config.yaml
model: "image classifier"
beta2: 0.999
final_lr_fraction: 0
weight_decay: 0.07
Rows from block 3, named by matrix and row number. Each number is 128 + 24 x the weight over the matrix's rms, rounded and kept within 0 to 255. All counts start at 0.
# c3: 3x3 conv (model.blocks.3.c3.weight, 192x192x3x3), inputs 117-129, a 3x3 kernel for each
c3.83 [117 112 117 170 149 151 133 128 150 155 135 142 115 123 156 147 143 173 123 168 125 159 152 115 148 138 126 192 140 164 115 119 186 127  88 152 176 140 143 132 146 156 150 152 135 147 161 106 174 140 151 154 148 110 113 146 160 176 117  91 115 122  89 147 126 110  89 105 111 109 135 144 121 143 136 129 121 114 155 134 135 163 128 179 117 114 147 122 100 110 156 164 168 125 138 151 155 128 128 159 158 154 115 116 135 149 131 140 143 145  94  77  94 129 137 115 124]
c3.84 [122 147 150 154 141 100 145 144 146 154 186 131 146 128  60 162 113 167  86 147 125 140 133 135 124  76  57 141 141 117 155 110  75 101 129 164 112 118  98 147 148 117 133 138 136  67 142 168 157 139  78 125 147 116 109 105 144 104 135 137 116 121 116 127 122 101 131 143 121  60 108 138 140 121 102 137 128 169 108 121 137 113 110  90  42 126 144 121 160 121 156 138 114 116  79  94 134 168 112 179 128 101 178 101 114 112 141 134 151 146 133 138 132  78 162 140 141]
c3.85 [105 154 116 100 125 100 115 121 142  92 121 104 169 167 150  87 131 130 141 139 165  78  98 139 156 140 131  87 137 149 117 126 145 132 147 156 117 144 121 105 106 157 162 158 138 121 109 124  80 122 123 151 129 139 157 143  92 138 128 139  93  92  93  89 132 143 113 173 125 137 153 124 107 156 167 155 107  92 135 133 138 135 118 127 113 163 140 117 122 103 126 172 141 150 143 136 120 115 131 134 109 134 176 113 147 145 131 144  72 117 127 170 128  65 113 135 112]
c3.86 [119 109 129 128 134  86 141 100 140 125 121 126 122 127 108 136 145 125 111 102 100 121 138 134 119  97 121 126 151  76 149 118 108 142 114 140 113 100  61 108 155 134 135 137 119  81 108 125 187 141 146 118 153 109 139 116 123 143 162 112 117 163 157 145 107 105 120  85  74 143  70 111 131 120 140 107 110  89 119 121 129  99 107 163 142 119 122 148 125 126 127  86 100 132 128 102 168 152 126 120  87  63 125 131 103 142 147  77 127 122 108 122 120 106 129 120 139]
c3.87 [111 111 119 142 110 147 131  79 143 132 123 130 187 158 169 151 133 156 125  99 125 101 122 121 141 109 144  88 124 106 134 134 143 124  65 104 139 114 143 143 142 137 145 112 129 121 128 149 102 119 104  94  70 158 136 121 155 110 110 122 148 131 100  97 161 141 100 154 149 127 123  85 147 121 100 138 143 135 126 132 132 122 128 122 126 103 122  95 147 144 119 138 153 131 127 103 113 132 160 132 148 141 151 132  96 116 118 132 144 118  90 108 128 107  97 102 101]
c3.88 [137 131  99 128 144 163 151 182  76 145 145 160 160 117 121 128 143  98 153 128  96  98 114 103 122 108  73 118  99 148 183 135 127 124 142  92 142  96 129 132 122  99  75 123  77 149 103 133 112 113 112  84 134 139 125 134 113 129  86 101 146  74 132 114 165 140 170 142 102 116 138 158 153 101  67  85 151 144 145 117 138 104 148 136 117 144 120 124 155 157 139  99 124 122 147  87 110  86 144 128  82 128 106 121 144 131  85 119 129 129 121 124 103 111  81 128 118]
c3.89 [ 66 120 139 142 166 101 151 117 153 142 130 151 157 140 103 151 117 131 124 105  99 127 118  72 145 110 111 121 138 125 130 111 110 102 134  81 128 111  90 120 106 146 169 150 122 158 122 106 115 127  90 178 134 122 150  99 138 136 142 128 118 147 124  88 126 132 144 132 145 102  98  84 130 116 136  74 112 154 136 144 132 151 101 148 140 105 148 129 130 180 130 104  98 159 111 130 130 150 159 108 104  66 130 103 124 103 119  99  99 110 138 111 103 109 121 125  99]
c3.90 [107 113 148 119 149 120 164 112  91 107 139 116 114 135 155 131  97 116 126 124 115 153 106 130 126 117 132  80 122 159 138 146 129 117  53 139 110  83 148 159  98 141 107 113 105 131 129 123 150 154 115  81  67 163 156 156 122 143 101 132 102 145 117  95 151 146 108 115 123 142  80 124 113 137 100 145 114 180 146 153 146  88 149 151 145 110  97 126 133  99 123 137 124 109  97 108 122 125 139 118  95 146 108  98 126 106 149 158 136 154  96 128 146 144 127 125 101]
c3.91 [142 101 151 161 127 135 126 135 141 105 160  79 108 124 117 158 104 152 143 140 141  94 136 109 113 101 116 144 124 123 137 126 161 121  73 149 118 103 132 115  95 130 117 111 153 117 151 122 123 125 118 112  56  84 114 128 131 135 137 103 158 151 105 118  97 123 110  99 118 127 136 168 117  98  95 107 121 122 154 117 146 117  92 138 182 118 139 159 193 128 144 108  97 136 121 135 151 151 115 139 107 100 124 107 114 134 144 133 140  99 108 134 129 143 154 127 145]
c3.92 [119 151 100 139 119 122 117 125 146 139 139 119 135 155 156  99 111 118  95 111 114 118 104 125 144 115 136 105  73 125 124 145 147  90 127 107 130 127 115 106 122 155 145 124  83  72  90 112 152  90 132 109 116 143 159 133 174 125  74 125 167 158 109 100 157 124  89  96 134 104 127  98 120 154 119 142 134 126 126  77 121 103 125 145  87 113 146 132 142 134 123 149 140 128 116 115 130 134 124 136 115 127 159  95 128  35 133  96 130 152 134 132 121  99 123 114 119]
c3.93 [112 134 116 116 134 109 135 147 117 120 109 106 122 148 134 157 115 183 125 110 125  89 128 106 127  99 110 129 119 125 126 105 112 159 108 109 127 105 103 165 105 120 155 113 128 132 148  92 102 138 116 162 121 134 132 139 112 114 157  78 124 161  78  88  68 132 121 141 116 149  81 161 145 149 119 131 128 157 118 121 142 136  80  91 157 135 144 125 138 156 131  99  87 183 135 123 161 149 114 100 102 101 194 121 113 130 116  57 121  99  98 148 109 153 157 139 163]
c3.94 [104 136 141 159 156 114 128 130 110 154 155 177 191 136 127  98  96 106 125 126 132  93  70 137 132 133 113 119 117 119 164 149 153 151 112 134 125 137 126 121 137 149 146 129 129 144 116 121 115 131 140 107 105 120 127 136 136 126  97 138 111 110 118 131 159 133 155 108 159 176 103 145 117 131  99 125 118 139 127 133 154 102 148 123 137  93  89 128 136  98 107 119 108 144 113 139 175 164 162  82 114 146 161 125 158 144 149 156 133 137 114 140 136 122 109 128 142]
c3.95 [118 124 131 110 131 145 122 141 143  96 111 109 169 146 155 120 152 147 123 117  92 129 138 112 136 119 126 107 146 106 153 133 154 133 148 160 124 147 123 147 142 144 134 127 145 102  85 123 126 114 131 162 143 136 137 134 116 142 123 133 129  85  79 105 114 115 147 124 142 158 148 125 112 121 117 121 122 115 119 118 120 134 119 101 165 137 126 147 123 109 145 117 124 139 124 122 125 123 127 128 122 111 151 129 130 138 136 135 117 131 119 128 115 116 107 118 104]
c3.96 [166 140  80 163 145 125 113  86 107 102 101 110 152 135 108  95 111 123 138 140 150 125 159 166 154 153 134 127 147  96 151 154  98  70 115 114 138 119 113 137 154 168 103 138 143 128 144 162 128 158 139 151 148 111  85 110  84 181 175 167 159 163 124  83 113  88 128 148 123  73 117  88 160 156 166  90 123  90 140 129 123  92 128 180 147 158 162 169 161 144 130 144 132 134 133 136 100 125 119 111 136 125 130 149 116  72 115 102 103  89  78 144 171 124 136 141 112]
c3.97 [131 119  93  71 104 141 123 138  94 109 145 102 134 150 151 131 154 135 137 134 152 129 129 115 133  93  91 104 110 116 109 111 157 121 175 133 114  80 123 119  88 123 107 124 142 101 116 141 110 133  90 145 167 112 110 149 110 142 151 104 115 125  82 112 106 135  79 126 171 139 139 161 119 106  95 149 114 135 133 125 142 110 118  61  98 160 149 144 139 142 116  84 110 128 138  97 109 131 165 121  77 112 139 113 106 147 122 166  74  84 106 110  78 132 138 130 130]
c3.98 [130 116 137 137 123 113 113  86 140 124 151 147 146 133 127 122 140 101 110  82 110  98 135 117 102 149 126 119 105 133 186 115 109  91 136 134 114  58 110 130 151 105  97 129 130  92  94 118 114 145 108 102  90 123 125 142 130 108 109 131 137 130 128 143 111 162 178 132  97 114 149  95 144 139  99 128 113 115 144 117 121  69 157 149 151 104 141 147 144 110 122 113 148 114 119 149 134 133 136 145 125 136 141 147 154 139 122 151 163 140 136 119 129 137 123 134 123]
c3.99 [145 104 118 126 116 128  80 100 140  96 112 150 103 122 133  91  92  92 113 161 147 147 117 136 116 137 148 147 138 111 117 114 118  80 118 117 160 161 168 111  85 130  99 112 100 143 177 173 115 101 128 123 109 102 102 109  95 185 137 114 169 122 122 128 127 102 104 103 142  86  91 108 111 121 130 136 167 177 153 107 146 116  99 119 134 102  46 145  95 128 144 137  91 115 114 110 151 133 120 154 153 135 101 107  67 116 144 107 105 102 141  33 129 127 111  87 115]
c3.100 [114  65  95 131 148 160 134 154 145 125 134 135 134 173 171 126 152 135 129 129 132 141  96  81 117 151  87 117 131 126  84 149 163 130 122 125 153 140 116 116 154 141 115 113 110 178 140 156 153 123  77 123 155 130 161 171 175 118 100 102 130 158  99 149 139 116 119 136 126  97 138 176 131 163 127 121 110 138 139 144  78 114 124  89 143 106  49 106 144 155  97 105 105 134 107 105 126 133 116  92 110 112 140 135 133 137 151  96  85 112  81 107 140 166 139 108 115]
c3.101 [123 142  99 147 138  85  81 150 125 100 125 192 154 110 101  98 165 130 177 159 156 163 128 140 173 133 119 123 159 165 138 126 102  82 101 147 136 137 139 129 116  62 108 106 110 173 105 148 117 137 120 114 167 123 158 145 136 119 146 150 167  83 117 102 115 161 143  79  88 142  92 131 151 124 111 143 158 146 135 102  78  77 139 132 143  96 151 188 163 133 136  63 107 122  97 124 163 100  85 135 107 118 170 113 109 144 102  99 145 137 156 134 126 134  97 118 135]
c3.102 [133  56  80 106 121 102 142 149 149 148 132 112 125 163 180 144 140 111 156 123 145 128 141 135 132 108 114 167 132 142 123  98 119 127 127 113 170 139 153 144 130 117 135 132 110 173 129 125 101 112 132 144 124 181 121 104 128 132 126 141  85  93  99  95 117 101 118  95 139 139 109 134  89 151 133 136 141 159  56  92  97 135 145 123 130 155 175 109 127 158 126  92 111 147  99 112 136 113 130 169 101  98 156 120 114 124 111 120  80  91  85 122 108 129  99 142 113]
c3.103 [ 88 130 120 122 115 122 135 141 128 110 122 105 120 101 109 107 149 161 143 123 131 119 128 133  68 102 110  72  90 122 101 145 161  83 140  81  88 101  88 106 139 136  85 134 100 118 136 110 106 129 117 143 139 130 102 158 105 138 143 157 142 170 140 115 112 165 121 139 123  95 116 100  98  78 111 105 125 126 120 150 170 143  87  84  63 151 112 161 156 115 124 120 101 104 116 133 159 136 128 135 139  77 134 126 125 128 131 117 106 109 151 135 141  99 114 126 108]
c3.104 [109 117 166  90  50  83 117 137 135  77  96  76 144 116  90 160 166 142 108 125 120 180 137 108 136 151  93 107 128 132  40 140 145  71 169 135  99 100 144 114 125  72 115 129  94 100 118 148  67  86 113 153 162 131 148 155 137 162 112 149 157  69 143  93 123 102  63 155 123  63 183  91 154 136  92 158 106 127 140  72 121 106 109 141 179 168  55 179 153 102  46 116  99 105 126 136 133 130 102  51 133 108  82 138 144 104 114 143 129 136 149 109 137 100 154 108 119]
c3.105 [127 104  97 104 127 150 121 134 157 124 125 105 103 140 159 153 149 141 100 136 120 120 123 136 118 117 133 119  97 158 100  95 150 132 123 116 118  98 138 135 113 115 110 104 102 101 114 101 105 141 113 125  94 102 128 129 124 151 119 118 148 144 154 102  76 148 105  95 140 130 106 121 111 131 116 140 132 125 138 119 141 144 110 115 146 131 122 125 121 153 130 122 143 139 129 137 143 110 145 133 111 140 127 113 138 136 143 119 115 110 112 108 133 153 116 117 117]
c3.106 [190  66 120 165 103 137  96 103 106 131 132 138  86 146 160 121 162 164 123  97 107 135  75 119 127 109 102 119 138 144 125 125  89 116 154 106 107  44 155 122 116 105 112 148 118 103  98 122 109 122 111 105 126 121 139 136 114  93 115 127 134 121  85 113 124  99 109  98 119 142 111 134 135 156  93 126 138 160 142 131 125 107 119 102 151 102 117 154 137 165 148 141 150 141 141 123 126 131 169 109 125 151  97 140 108 123 163 129 153 132 113 158 113 134 116 154 154]
c3.107 [114 116  96 125 145 110 123 153 128 104 121 113 144 136 127 165 154 109 116 128 167 132 101 117 148 152 147 106 126  72 129 148 136 134 125  65 135 153 152 148 114 141  97  99  97 134 107 157 122 105 122  96 146 104 142 122 124 129 113 119 125 122  94 126 130  90 142 149 124 155 132 111  99 120 104 153 150 177 146 155 154 132 132 131 111 125 107 136 121 132 134 155 138 144 153 108 106 128  93 112 128 130 167 131 155  87 138 113 107 131  66 118 127 128 136 127 118]
c3.108 [111 171 127 122 127 100 156 142 170 106 140 126 144 131 148 145 125 167 146 134 141 158 128 150 141 141 148 120 135 140 142 152 167 124 107 127 125 123 121 153 130 140 117 147 138 157 154 145 137 133 148 137 179 128 146 156 131 128 130 118 158 121 108 101 143 140 128  93  97 100 106 153 108  62  76 127 167 161 139 102 114 141 132 110 121 133 115 154 128 153 149 111 128 106 125 129 144 179 142 160 102 130 109 114 132 138 114 121 105  99  75 126 124 133 121 118 126]
c3.109 [149 173 171 150 137 127  94 106 144 151 147 138 114 103 139 153 123 140 123 161 116 144 128 123 155 145 134 101 103  94 121 149 155 152 108 142 106 129  99  99 112 128 142 154 128 163 151 111 133 162 157 139 165 155 133 147  98 159 127 131 124 132 130  86 114 138 137 115 134 153 141 118 140 124 118 119  95 123 125 130 118 144 163 166 126  92 103 123 165 145 118 124 114 148 119 134 131 143 133  89  96  89 103 122 127 132 151 153 136 118  83  78  89 143 154 140 131]
c3.110 [104 140  77 114 131 115 170  83 139 139 128 146 178 150 154 148  93 114 101 127  96 152 135  62 142 115 134 122 121 112 147 117 124 169  92 193 110 110  76 135 137 106 153  94 146  93 155 100 173 125 106 106 108 132 135 132 132 107 118  98 117 113 102 126  96 128 156 132 145 156 101 113 161 138 126 141 120 110 101 113  94 115 149 168  92 112 131  41  91 128 140 139 128 118 115 138  81 129 135 125 124  95 155 134 158 117 120 156 136 140 139 139 151 132  88  58  84]