Rows from block 5, named by matrix and row number. Each number is 500 + 50 x the weight over its row's rms, rounded and kept within 0 to 999. All counts start at 0. Numbers have three digits each. After the name is the row's rms in percent of the matrix's.
# c3: 3x3 conv (model.blocks.5.c3.weight, 192x192x3x3), inputs 189-191, a 3x3 kernel for each
c3.0 110:394499522525463585567450406561488418534512459529481441532518558499505514467494420
c3.1 118:477584546465557551435565518483482534409430515408417523421424467409404451535488508
c3.2 095:455449473490488553515479517410495521439469501438434450453450597460491381503440480
c3.3 090:544460457501414452550426482527597513488481463406509506459429551535447515565465509
c3.4 097:408484475561517454489451457562518414476465510508509563508514549493469468445552568
c3.5 124:494488468532504518448519477444388443426350446561455472405506460463507550432538547
c3.6 107:529442441482543449370452453574439443642511331606516441492490538435486510379448556
c3.7 095:456465479476423435523511497466455441519478489479539581520517551493516530439546488
c3.8 096:471561406462566569498585481412430478452498619467485481573590599526524541515462484
c3.9 090:388434460461481432522600487442482471462487497470503515526603535511594489553550507
c3.10 094:484477541426521487449500449498416390563450361556478531453504536471442487481459541
c3.11 084:433519504475496443413518473565496481565531574510573583586554590523525601404444516
c3.12 110:432408373515473442490521574429528557368400524414380478465397432459410348524480397
c3.13 082:452511441476481440494474517436555487431452404437467482543459521459476538474523535
c3.14 101:485560609398452511394445498500466466496461457429389349405523568444467482534544547
c3.15 116:556503480566485411440483438326501490396503492387548496563523342573504502539476529
c3.16 106:500578522465541458433464419533456451467445400481408383525492459520538576529529646
c3.17 093:429430481445520468390458421365502511344426541349379441626539542547548514506528521
c3.18 103:473539608456481428541535538499494482560514398483441340561560600445449540518523473
c3.19 124:436429413461485479484501459476487565464457526429388432443451491475509477483475470
c3.20 108:464330377500458488499554485458470568427430560466477456435428434484473460433482512
c3.21 097:446504507525515478566525513418422454493464500484433349449493613444513537515528554
c3.22 073:388504484363521471592565510435443459498429393450426454540501535549558501490509533
c3.23 111:417391379407473449466459544450519578499581559544596563481541457464500576521474568
c3.24 115:517448473597444523564478483520513547531509517580620565591542502492578499492498510
c3.25 091:481613617415523600501452532563439508485459514503504551520551522529459436534459489
c3.26 089:639523480670524524530470516408502431447508516542521492579479475532505517530397467
c3.27 081:502432420514534556414589604568505455601521452487451425431494531505456513591445578
c3.28 103:407618580458495514541392358531422405477415475496433493492448458507457495496475491
c3.29 101:429483559459394494499431470524566542541579490541519446491558491465514528479537544
c3.30 097:435465509351520603491481546578508507463456498571515470520565510504476474408404394
c3.31 108:441480482503497482465467560408449505463430564526563568421533470548574471517559552
c3.32 108:487444486483452489494472383447439469486464388522546522444506540505529524488470521
c3.33 095:429530545597416479543463451493478492595539505524547469453500489484530428535507414
c3.34 084:517432463538457557407506545404495559462511537500500532445496445521522526489530476
c3.35 091:481479566471511488410489539540530536527488497556530508386522445499527489464496441
c3.36 098:505481513535479547432433555595468493537404541532497575491496573520437438552484470
c3.37 097:499540522633529440597521478461460495436515551481568517455524537442412395497523484
c3.38 121:537592515600556419504463442432481551438461548487467459556514488551523483519537527
c3.39 098:475478493423481536465553539595425490494462515497507491502534537505524566439521552
c3.40 092:449415478587504440479617603493531512434515575509522508615558558484481472460435470
c3.41 104:543490342555539498476478529397420457504489501559504553573473464573453472568503497
c3.42 089:532390459499501547460457512506523426524528514513543537485581437478452441473458411
c3.43 098:532442478537558454454435554507474485546584554526492501346531526461445480549456512
c3.44 097:446513474540461573543533560472405447478444484437422431460586599468542524536556580
c3.45 095:518472438553504493507556498341465484301412466390451472581509606570511559523448557
c3.46 087:426538475562465494483393489463478523400501479598580567504525546517504444579576605
c3.47 089:424524469461464413531475469433387410511502454480572568585499467507490486449460443
c3.48 097:530611612448501561481521530598561545649595596611574576447470420488454470510425572
c3.49 118:465569488585544437556496430429479565518553581569542475557492476501456437498412454
c3.50 103:532518565437429566564540394523501473565543505572563543518478559521481472472396399
c3.51 104:528569537483517528493504438473511566444479552526488466547524459531525547456506531
c3.52 105:494467531519610590513409468543484515477459456507511448474469472515490483459383421
c3.53 089:594548541465492464563561500549548602493453490495539452475462420486472457506530570
c3.54 112:470493507559462485580463410407400395442507530361435387532537555482449484425408393
c3.55 082:472582569546454560516574546646590531689531482582489477482528516462471507490483521
c3.56 088:522582600499523471402442478572467519463426573511424597446505512388445396493475385
c3.57 108:483397419437510573388536609482497550477378485520502514433504454554448500524493526
c3.58 095:453488569486541617491544586609552519640607558635562495469496380500493469466497463
c3.59 094:603497555583525536553555536557580573517564508555518487467465431535518475524485525
c3.60 108:442440440477437430496502465486472464535497472547568498460450479445526510418480497
c3.61 086:553498507479460488479421422499536463489499440533481472565516555576563539531556577
c3.62 114:528433473638476526541483476568539532588531586560548538510488482424470374458484429
c3.63 108:534415355517491489383529529326488436451517503538523521385474434469522521453527565
c3.64 108:387433475359418494536532518528472427535548502533564525455478447414435525437495476
c3.65 080:387528511488528515403436560558503565531418439552529548537438547485447460609518556
c3.66 080:472519513564538476462570523499509529525422533518456545489461468510538459479503554
c3.67 109:460434313549433345518497463468504518578521523607552477547511464440481501450492407
c3.68 098:446473419348439532454458449494401471555464507530491483396330387479460508420474564
c3.69 095:507553437519548470483489550466462424452503553527545591482460564469428428455496493
c3.70 107:381522594502548465534499380514443403470419491544520505501499482520475424469408463
c3.71 097:529507441544507481527475508523512497541537533494492518465545584496462527499426510
c3.72 080:450486459347518533450417509479430470508445494571506505532515471531489555459402471
c3.73 105:484435373496512432529525477448512528461482541461472525514437339420458520504484462
c3.74 114:483387487568454408467573533495478562513539596535615577492492503499482492500447502
c3.75 110:434485518558435407578548510436470445470488582511545583426475456470447384441428412
c3.76 101:571484556502427470483420475505532548540531504522569495531503494493487445430508497
c3.77 096:570451567594567418466482453474472473533569559435532663517541480469486469429463438
c3.78 086:441464480430443528358421450417508573470485623479506544452538511432482476453427508
c3.79 100:528367515565463410607501523410416519467429512484549625399539480393529541368513532
c3.80 108:482341463473412368601448484495545554377405495472407548420435405389431496432496560
c3.81 105:427373411426429404552595374434450502445469517503552485403500549440467456436515603
c3.82 083:602530514569597495482658638433510512492513526495500484557524438504468458544439474
c3.83 105:366330430540444562521495504497491511457450464511506460398433422474465440391404471
c3.84 086:512463510511559494628536596453472457554475453515523494527530553483502520554484458
c3.85 099:398457445428431468544573516463479440530507523461502536529579580446470521512523463
c3.86 093:530627523530488487548419377498412456464508557499479510530479472576406484485426427
c3.87 101:489495424488539498514433614487453466492478487451446523471473442473514412471472412
c3.88 097:491436491448562539456443465504516542483463471444469449381454439411441454451401507
c3.89 114:502570559470558508446423458463394513486490448543504462474542494501485466454381443
c3.90 089:488380493511541581533527489468533537509544569705622507495516450524452445433423456
c3.91 084:446466454550521445483567433536494485626620550548540481371508525290380434452533456
c3.92 092:447445369446523460597524495526520544463472480449503526567545549503529574478446456
c3.93 092:541521408461340321604572542546465467559432407546446509527432403484504502429512521
c3.94 109:463499442412587586420388455576466555483412437470366396448514576526452555489405484
c3.95 098:580448414465529536402527632459471551459461520470508533421519489497482493507492524
c3.96 098:496502450494388394512502535466533472531482414499487454451487496477488481540531499
c3.97 100:467437408504497504513468460480502516581526522507517583570487501497550507489459431
c3.98 114:404513539440454500461463470500440377457422403440410413369445559460451496457496562
c3.99 105:522499438483451542435392424546414462486424486507437506460406487440410423475496520
c3.100 094:529517478396535445447498456477418388561537483499555604480554579440521485527529490
c3.101 096:556556503581550422443520505468436479505476464574523417470519490525545488416529494
c3.102 088:469526501458549577398405505544450511526451470435462417533543498451478459407464496
c3.103 111:528398408482512446295477632416481415547499535525442574495441474502463566486524540
c3.104 108:493513433458499464472521470520478447573452468515412407504444532449502512463445453
c3.105 107:442410480415496496378499493610473433548415485446452449475454443431505529423497527
c3.106 106:444448546428442374383386460585556428636443396506405454436452478394439474390409497
c3.107 101:403446357491533512440419468503365433458450462525546491507486535444474535467455542
c3.108 085:500497475445500418529577570420474473499437521512560544501525496507464514502434491
c3.109 087:497508542519560474653584535422420518537543561551622527434354426456561541493559540
c3.110 101:449421410405424409571519493474572623483496567499511476482474454453577512522513497
c3.111 113:515466551501507504516448393532545492536552409597511352526505477506548496446483565
c3.112 096:518589497453546530453559598482493473474501503340406469480409452496483450513535502
c3.113 097:513472434579547503458516468389506550403545556534488447570543434539478449495496523
c3.114 092:614536578520481467536524548460506508473492485441490499521517574464491500521472534
c3.115 108:464463454511470486484465499450500507515528517506592605558536422466502446507502469
c3.116 101:545434499515569475514556487556480587521462468565568522484552487487538518410431497
c3.117 104:554479498518536520470491445493457486522542527505576566518524582522503485401388376
c3.118 102:446442506440494595530538563448404494469521531669658629500490463542481551473517526
c3.119 091:550557630535557547552466414485509517405498534452532478562480545527487455549537510
c3.120 086:473491537549416505515505513560506434486487386453454404492393461430377429465485442
c3.121 096:475568490501512488522497545466528498481496494502482418570346433520503437577596476
c3.122 117:471551524501472484634578557559549513456460476443429532466490458476458464399417383
c3.123 096:485496448448474556418475516555487526542523623548512497610467498527489504577518560
c3.124 102:377536489413512463450479484564514435562527570484436517512550526392455460474495512
c3.125 093:498488502542457526558452502407431492428440441500450414524548540543560601518573515
c3.126 103:605547493617509462553560478357421513337405482434446439502528522418432406552426457
c3.127 106:507569498473523449393456453555554501606472378525462328456494473524510472589558587
c3.128 097:523520516451420501384505536578577541555510531491471482505460462478446450489424442
c3.129 096:512536451525518451458373392509499536455467432441416357471441436464539435460562495
c3.130 106:482495512538486472526473419415483463371445491252360378485498461472501527395408384
c3.131 114:482575532501542533457375462614536581471477501525476472534484522513483546446493520
c3.132 111:509418563532518499536531552416503519418491582467472521514440533522461511543400467
c3.133 074:460383377507446509532542537453566532493549510539597611374460498475553482548508474
c3.134 103:438520434440482475494512410436553528497510516426450495496472465483506489484487565
c3.135 100:473522554511439590470480517568507497620602521470474490536541480457534459359457367
c3.136 084:402477501464454525510389386410356419462525495415503468547565587467496553422404417
c3.137 119:534481428416529431465514522496508572462506544522503491470505450441486392485526467
c3.138 120:415392461512388352559477494498511396491500462543578526504441530508477468454540528
c3.139 089:431534515531553539494476419410382427555614570492523507551532525448452492423415458
c3.140 120:535434376525451410415495530445500496504571585559581608430565546525473448560448438
c3.141 108:499506537482449441490475542427436485457456459521512504467511519571558487548558497
c3.142 116:549459628524531523572580535374459493457532541468565547463508510473514529576511510
c3.143 088:509480421545488487568484464474542540546560549563548499486487481503601543466547531
c3.144 108:443459482360551590476429574497498529472457525479509480489509512499503532441409484
c3.145 090:521517328553622498512450436544531517468482547472502528388430484372472526441424481
c3.146 090:451470543562464437580538470422395445522532472433601587579500570451488535512482482
c3.147 113:480500452472416397576454456410491485392469389553481408584506465540481493477465468
c3.148 091:494531573539466394529529516435531507439513505399390437451487472479486521449409477
c3.149 080:414441456434436500499531637517503454502425482492464417480458421488480474469441464
c3.150 113:442495496591473533606553538505498435507512450440582592429508584420514592412487532
c3.151 099:565461482511544579502532511442479520520491480548557439425462552419470588415495568
c3.152 095:449393498455521541473504518499532558500578546451502498479465472547524512483544450
c3.153 106:461499525559535563507518570539490455532488449444372384463455536390416391472437434
c3.154 098:521420435596490473589581553510578606530463498478447440529479495538487505451498469
c3.155 106:477603590486479561474521510575472438589430433453376452494520527499464451528504464
c3.156 114:499526513529519558538493465439424431466392409559541509465498483542529522500520520
c3.157 119:494515470581578460572581509393461435324420363391410391466477524480489531501600571
c3.158 090:523605505449404552490464585486490400550493409501535566486479504542505531452467470
c3.159 102:529574525486518445447453456551519477524387370494403364474533463539540520546534608
c3.160 088:462473501519533427571456541584560563591607570556596568486543515570503479543589487
c3.161 107:432467487548520512403499541463375373444447455465571535494489587517515557480550491
c3.162 097:465520572318400361522513554512492534520468484464516586473443452414363402578461494
c3.163 115:480378473469416441580432411471457475477466439509502484449481460448504461484562414
c3.164 089:461502519487530542526517521517510542498487507529476524481476569476488496551565557
c3.165 107:545541443491508444456621602506529607475445443491498466428476482409392423546559567
c3.166 082:513523508346458520425448566573482523494444475476461565550531502387460429548427476
c3.167 072:507462493570501527563566530541583569429468488539505530479534536436547507558636590
c3.168 098:545564507445501469477407484380409447430548571585506421597494474482471436482511459
c3.169 066:434507465536464480531563547539465461400455475455388451556479514445468469455460384
c3.170 098:607595526548528473493481514419481506511468556497601517548424479457443442402422450
c3.171 095:587449464531512492555553549440454486521468564530518475463364412421442389453445493
c3.172 118:599549430478514502558541574467497533492499535551537557470448386471506544543543636
c3.173 112:578502438519490507461517511462496530508516568539502495467434456424400492487530559
c3.174 088:490532466522564443546521610421459510455454518457481473543515531419431443491483433
c3.175 095:402426463551474470554468535475528503525499484512501489572576532521597472501560502
c3.176 105:522488477411460492532570491535518501565476469643610502417491531393464493412437533
c3.177 114:543491448514436517615501502400499568433481595481531597436479431451538559487553612
c3.178 096:401625550491528478534505513446480510408488493385480466475492469507487460460446468
c3.179 101:453466538494603576388376481504457581432397515567475469547584492544564570362313453
c3.180 100:555461394579538509484530524395553596485543541547576591545493515476470498546472504
c3.181 088:563539543437450403506485474429470550456455455593555530473494530499530544520546553
c3.182 092:520413538480453432548469459567461468595483475533524573436518446367429501445446484
c3.183 088:533529465466448381448552481422477439539517488508533470391471454416484510447474568
c3.184 106:555461366443452385506514400494485410450450414474503530591500489449498483440503488
c3.185 091:492525517397479568368383463472472489545475426582508472559511469515563575458476540
c3.186 078:498488557503450489525388382416545572508587552436449440462516483468504485499494580
c3.187 113:446347445444457462381435569467457474501424502519469507445477539415453512421456524
c3.188 103:430425468438501425462584538444447515542498515588523472427481454496456497431487456
c3.189 110:568521473556472459536559617528533523508578534446602568522529556479492599478515559
c3.190 128:533484486506480536513430424524496445535525516490538523406446486438469468455400376
c3.191 091:502547570472459500470475432513488574480543610557463533582532488529511587468516542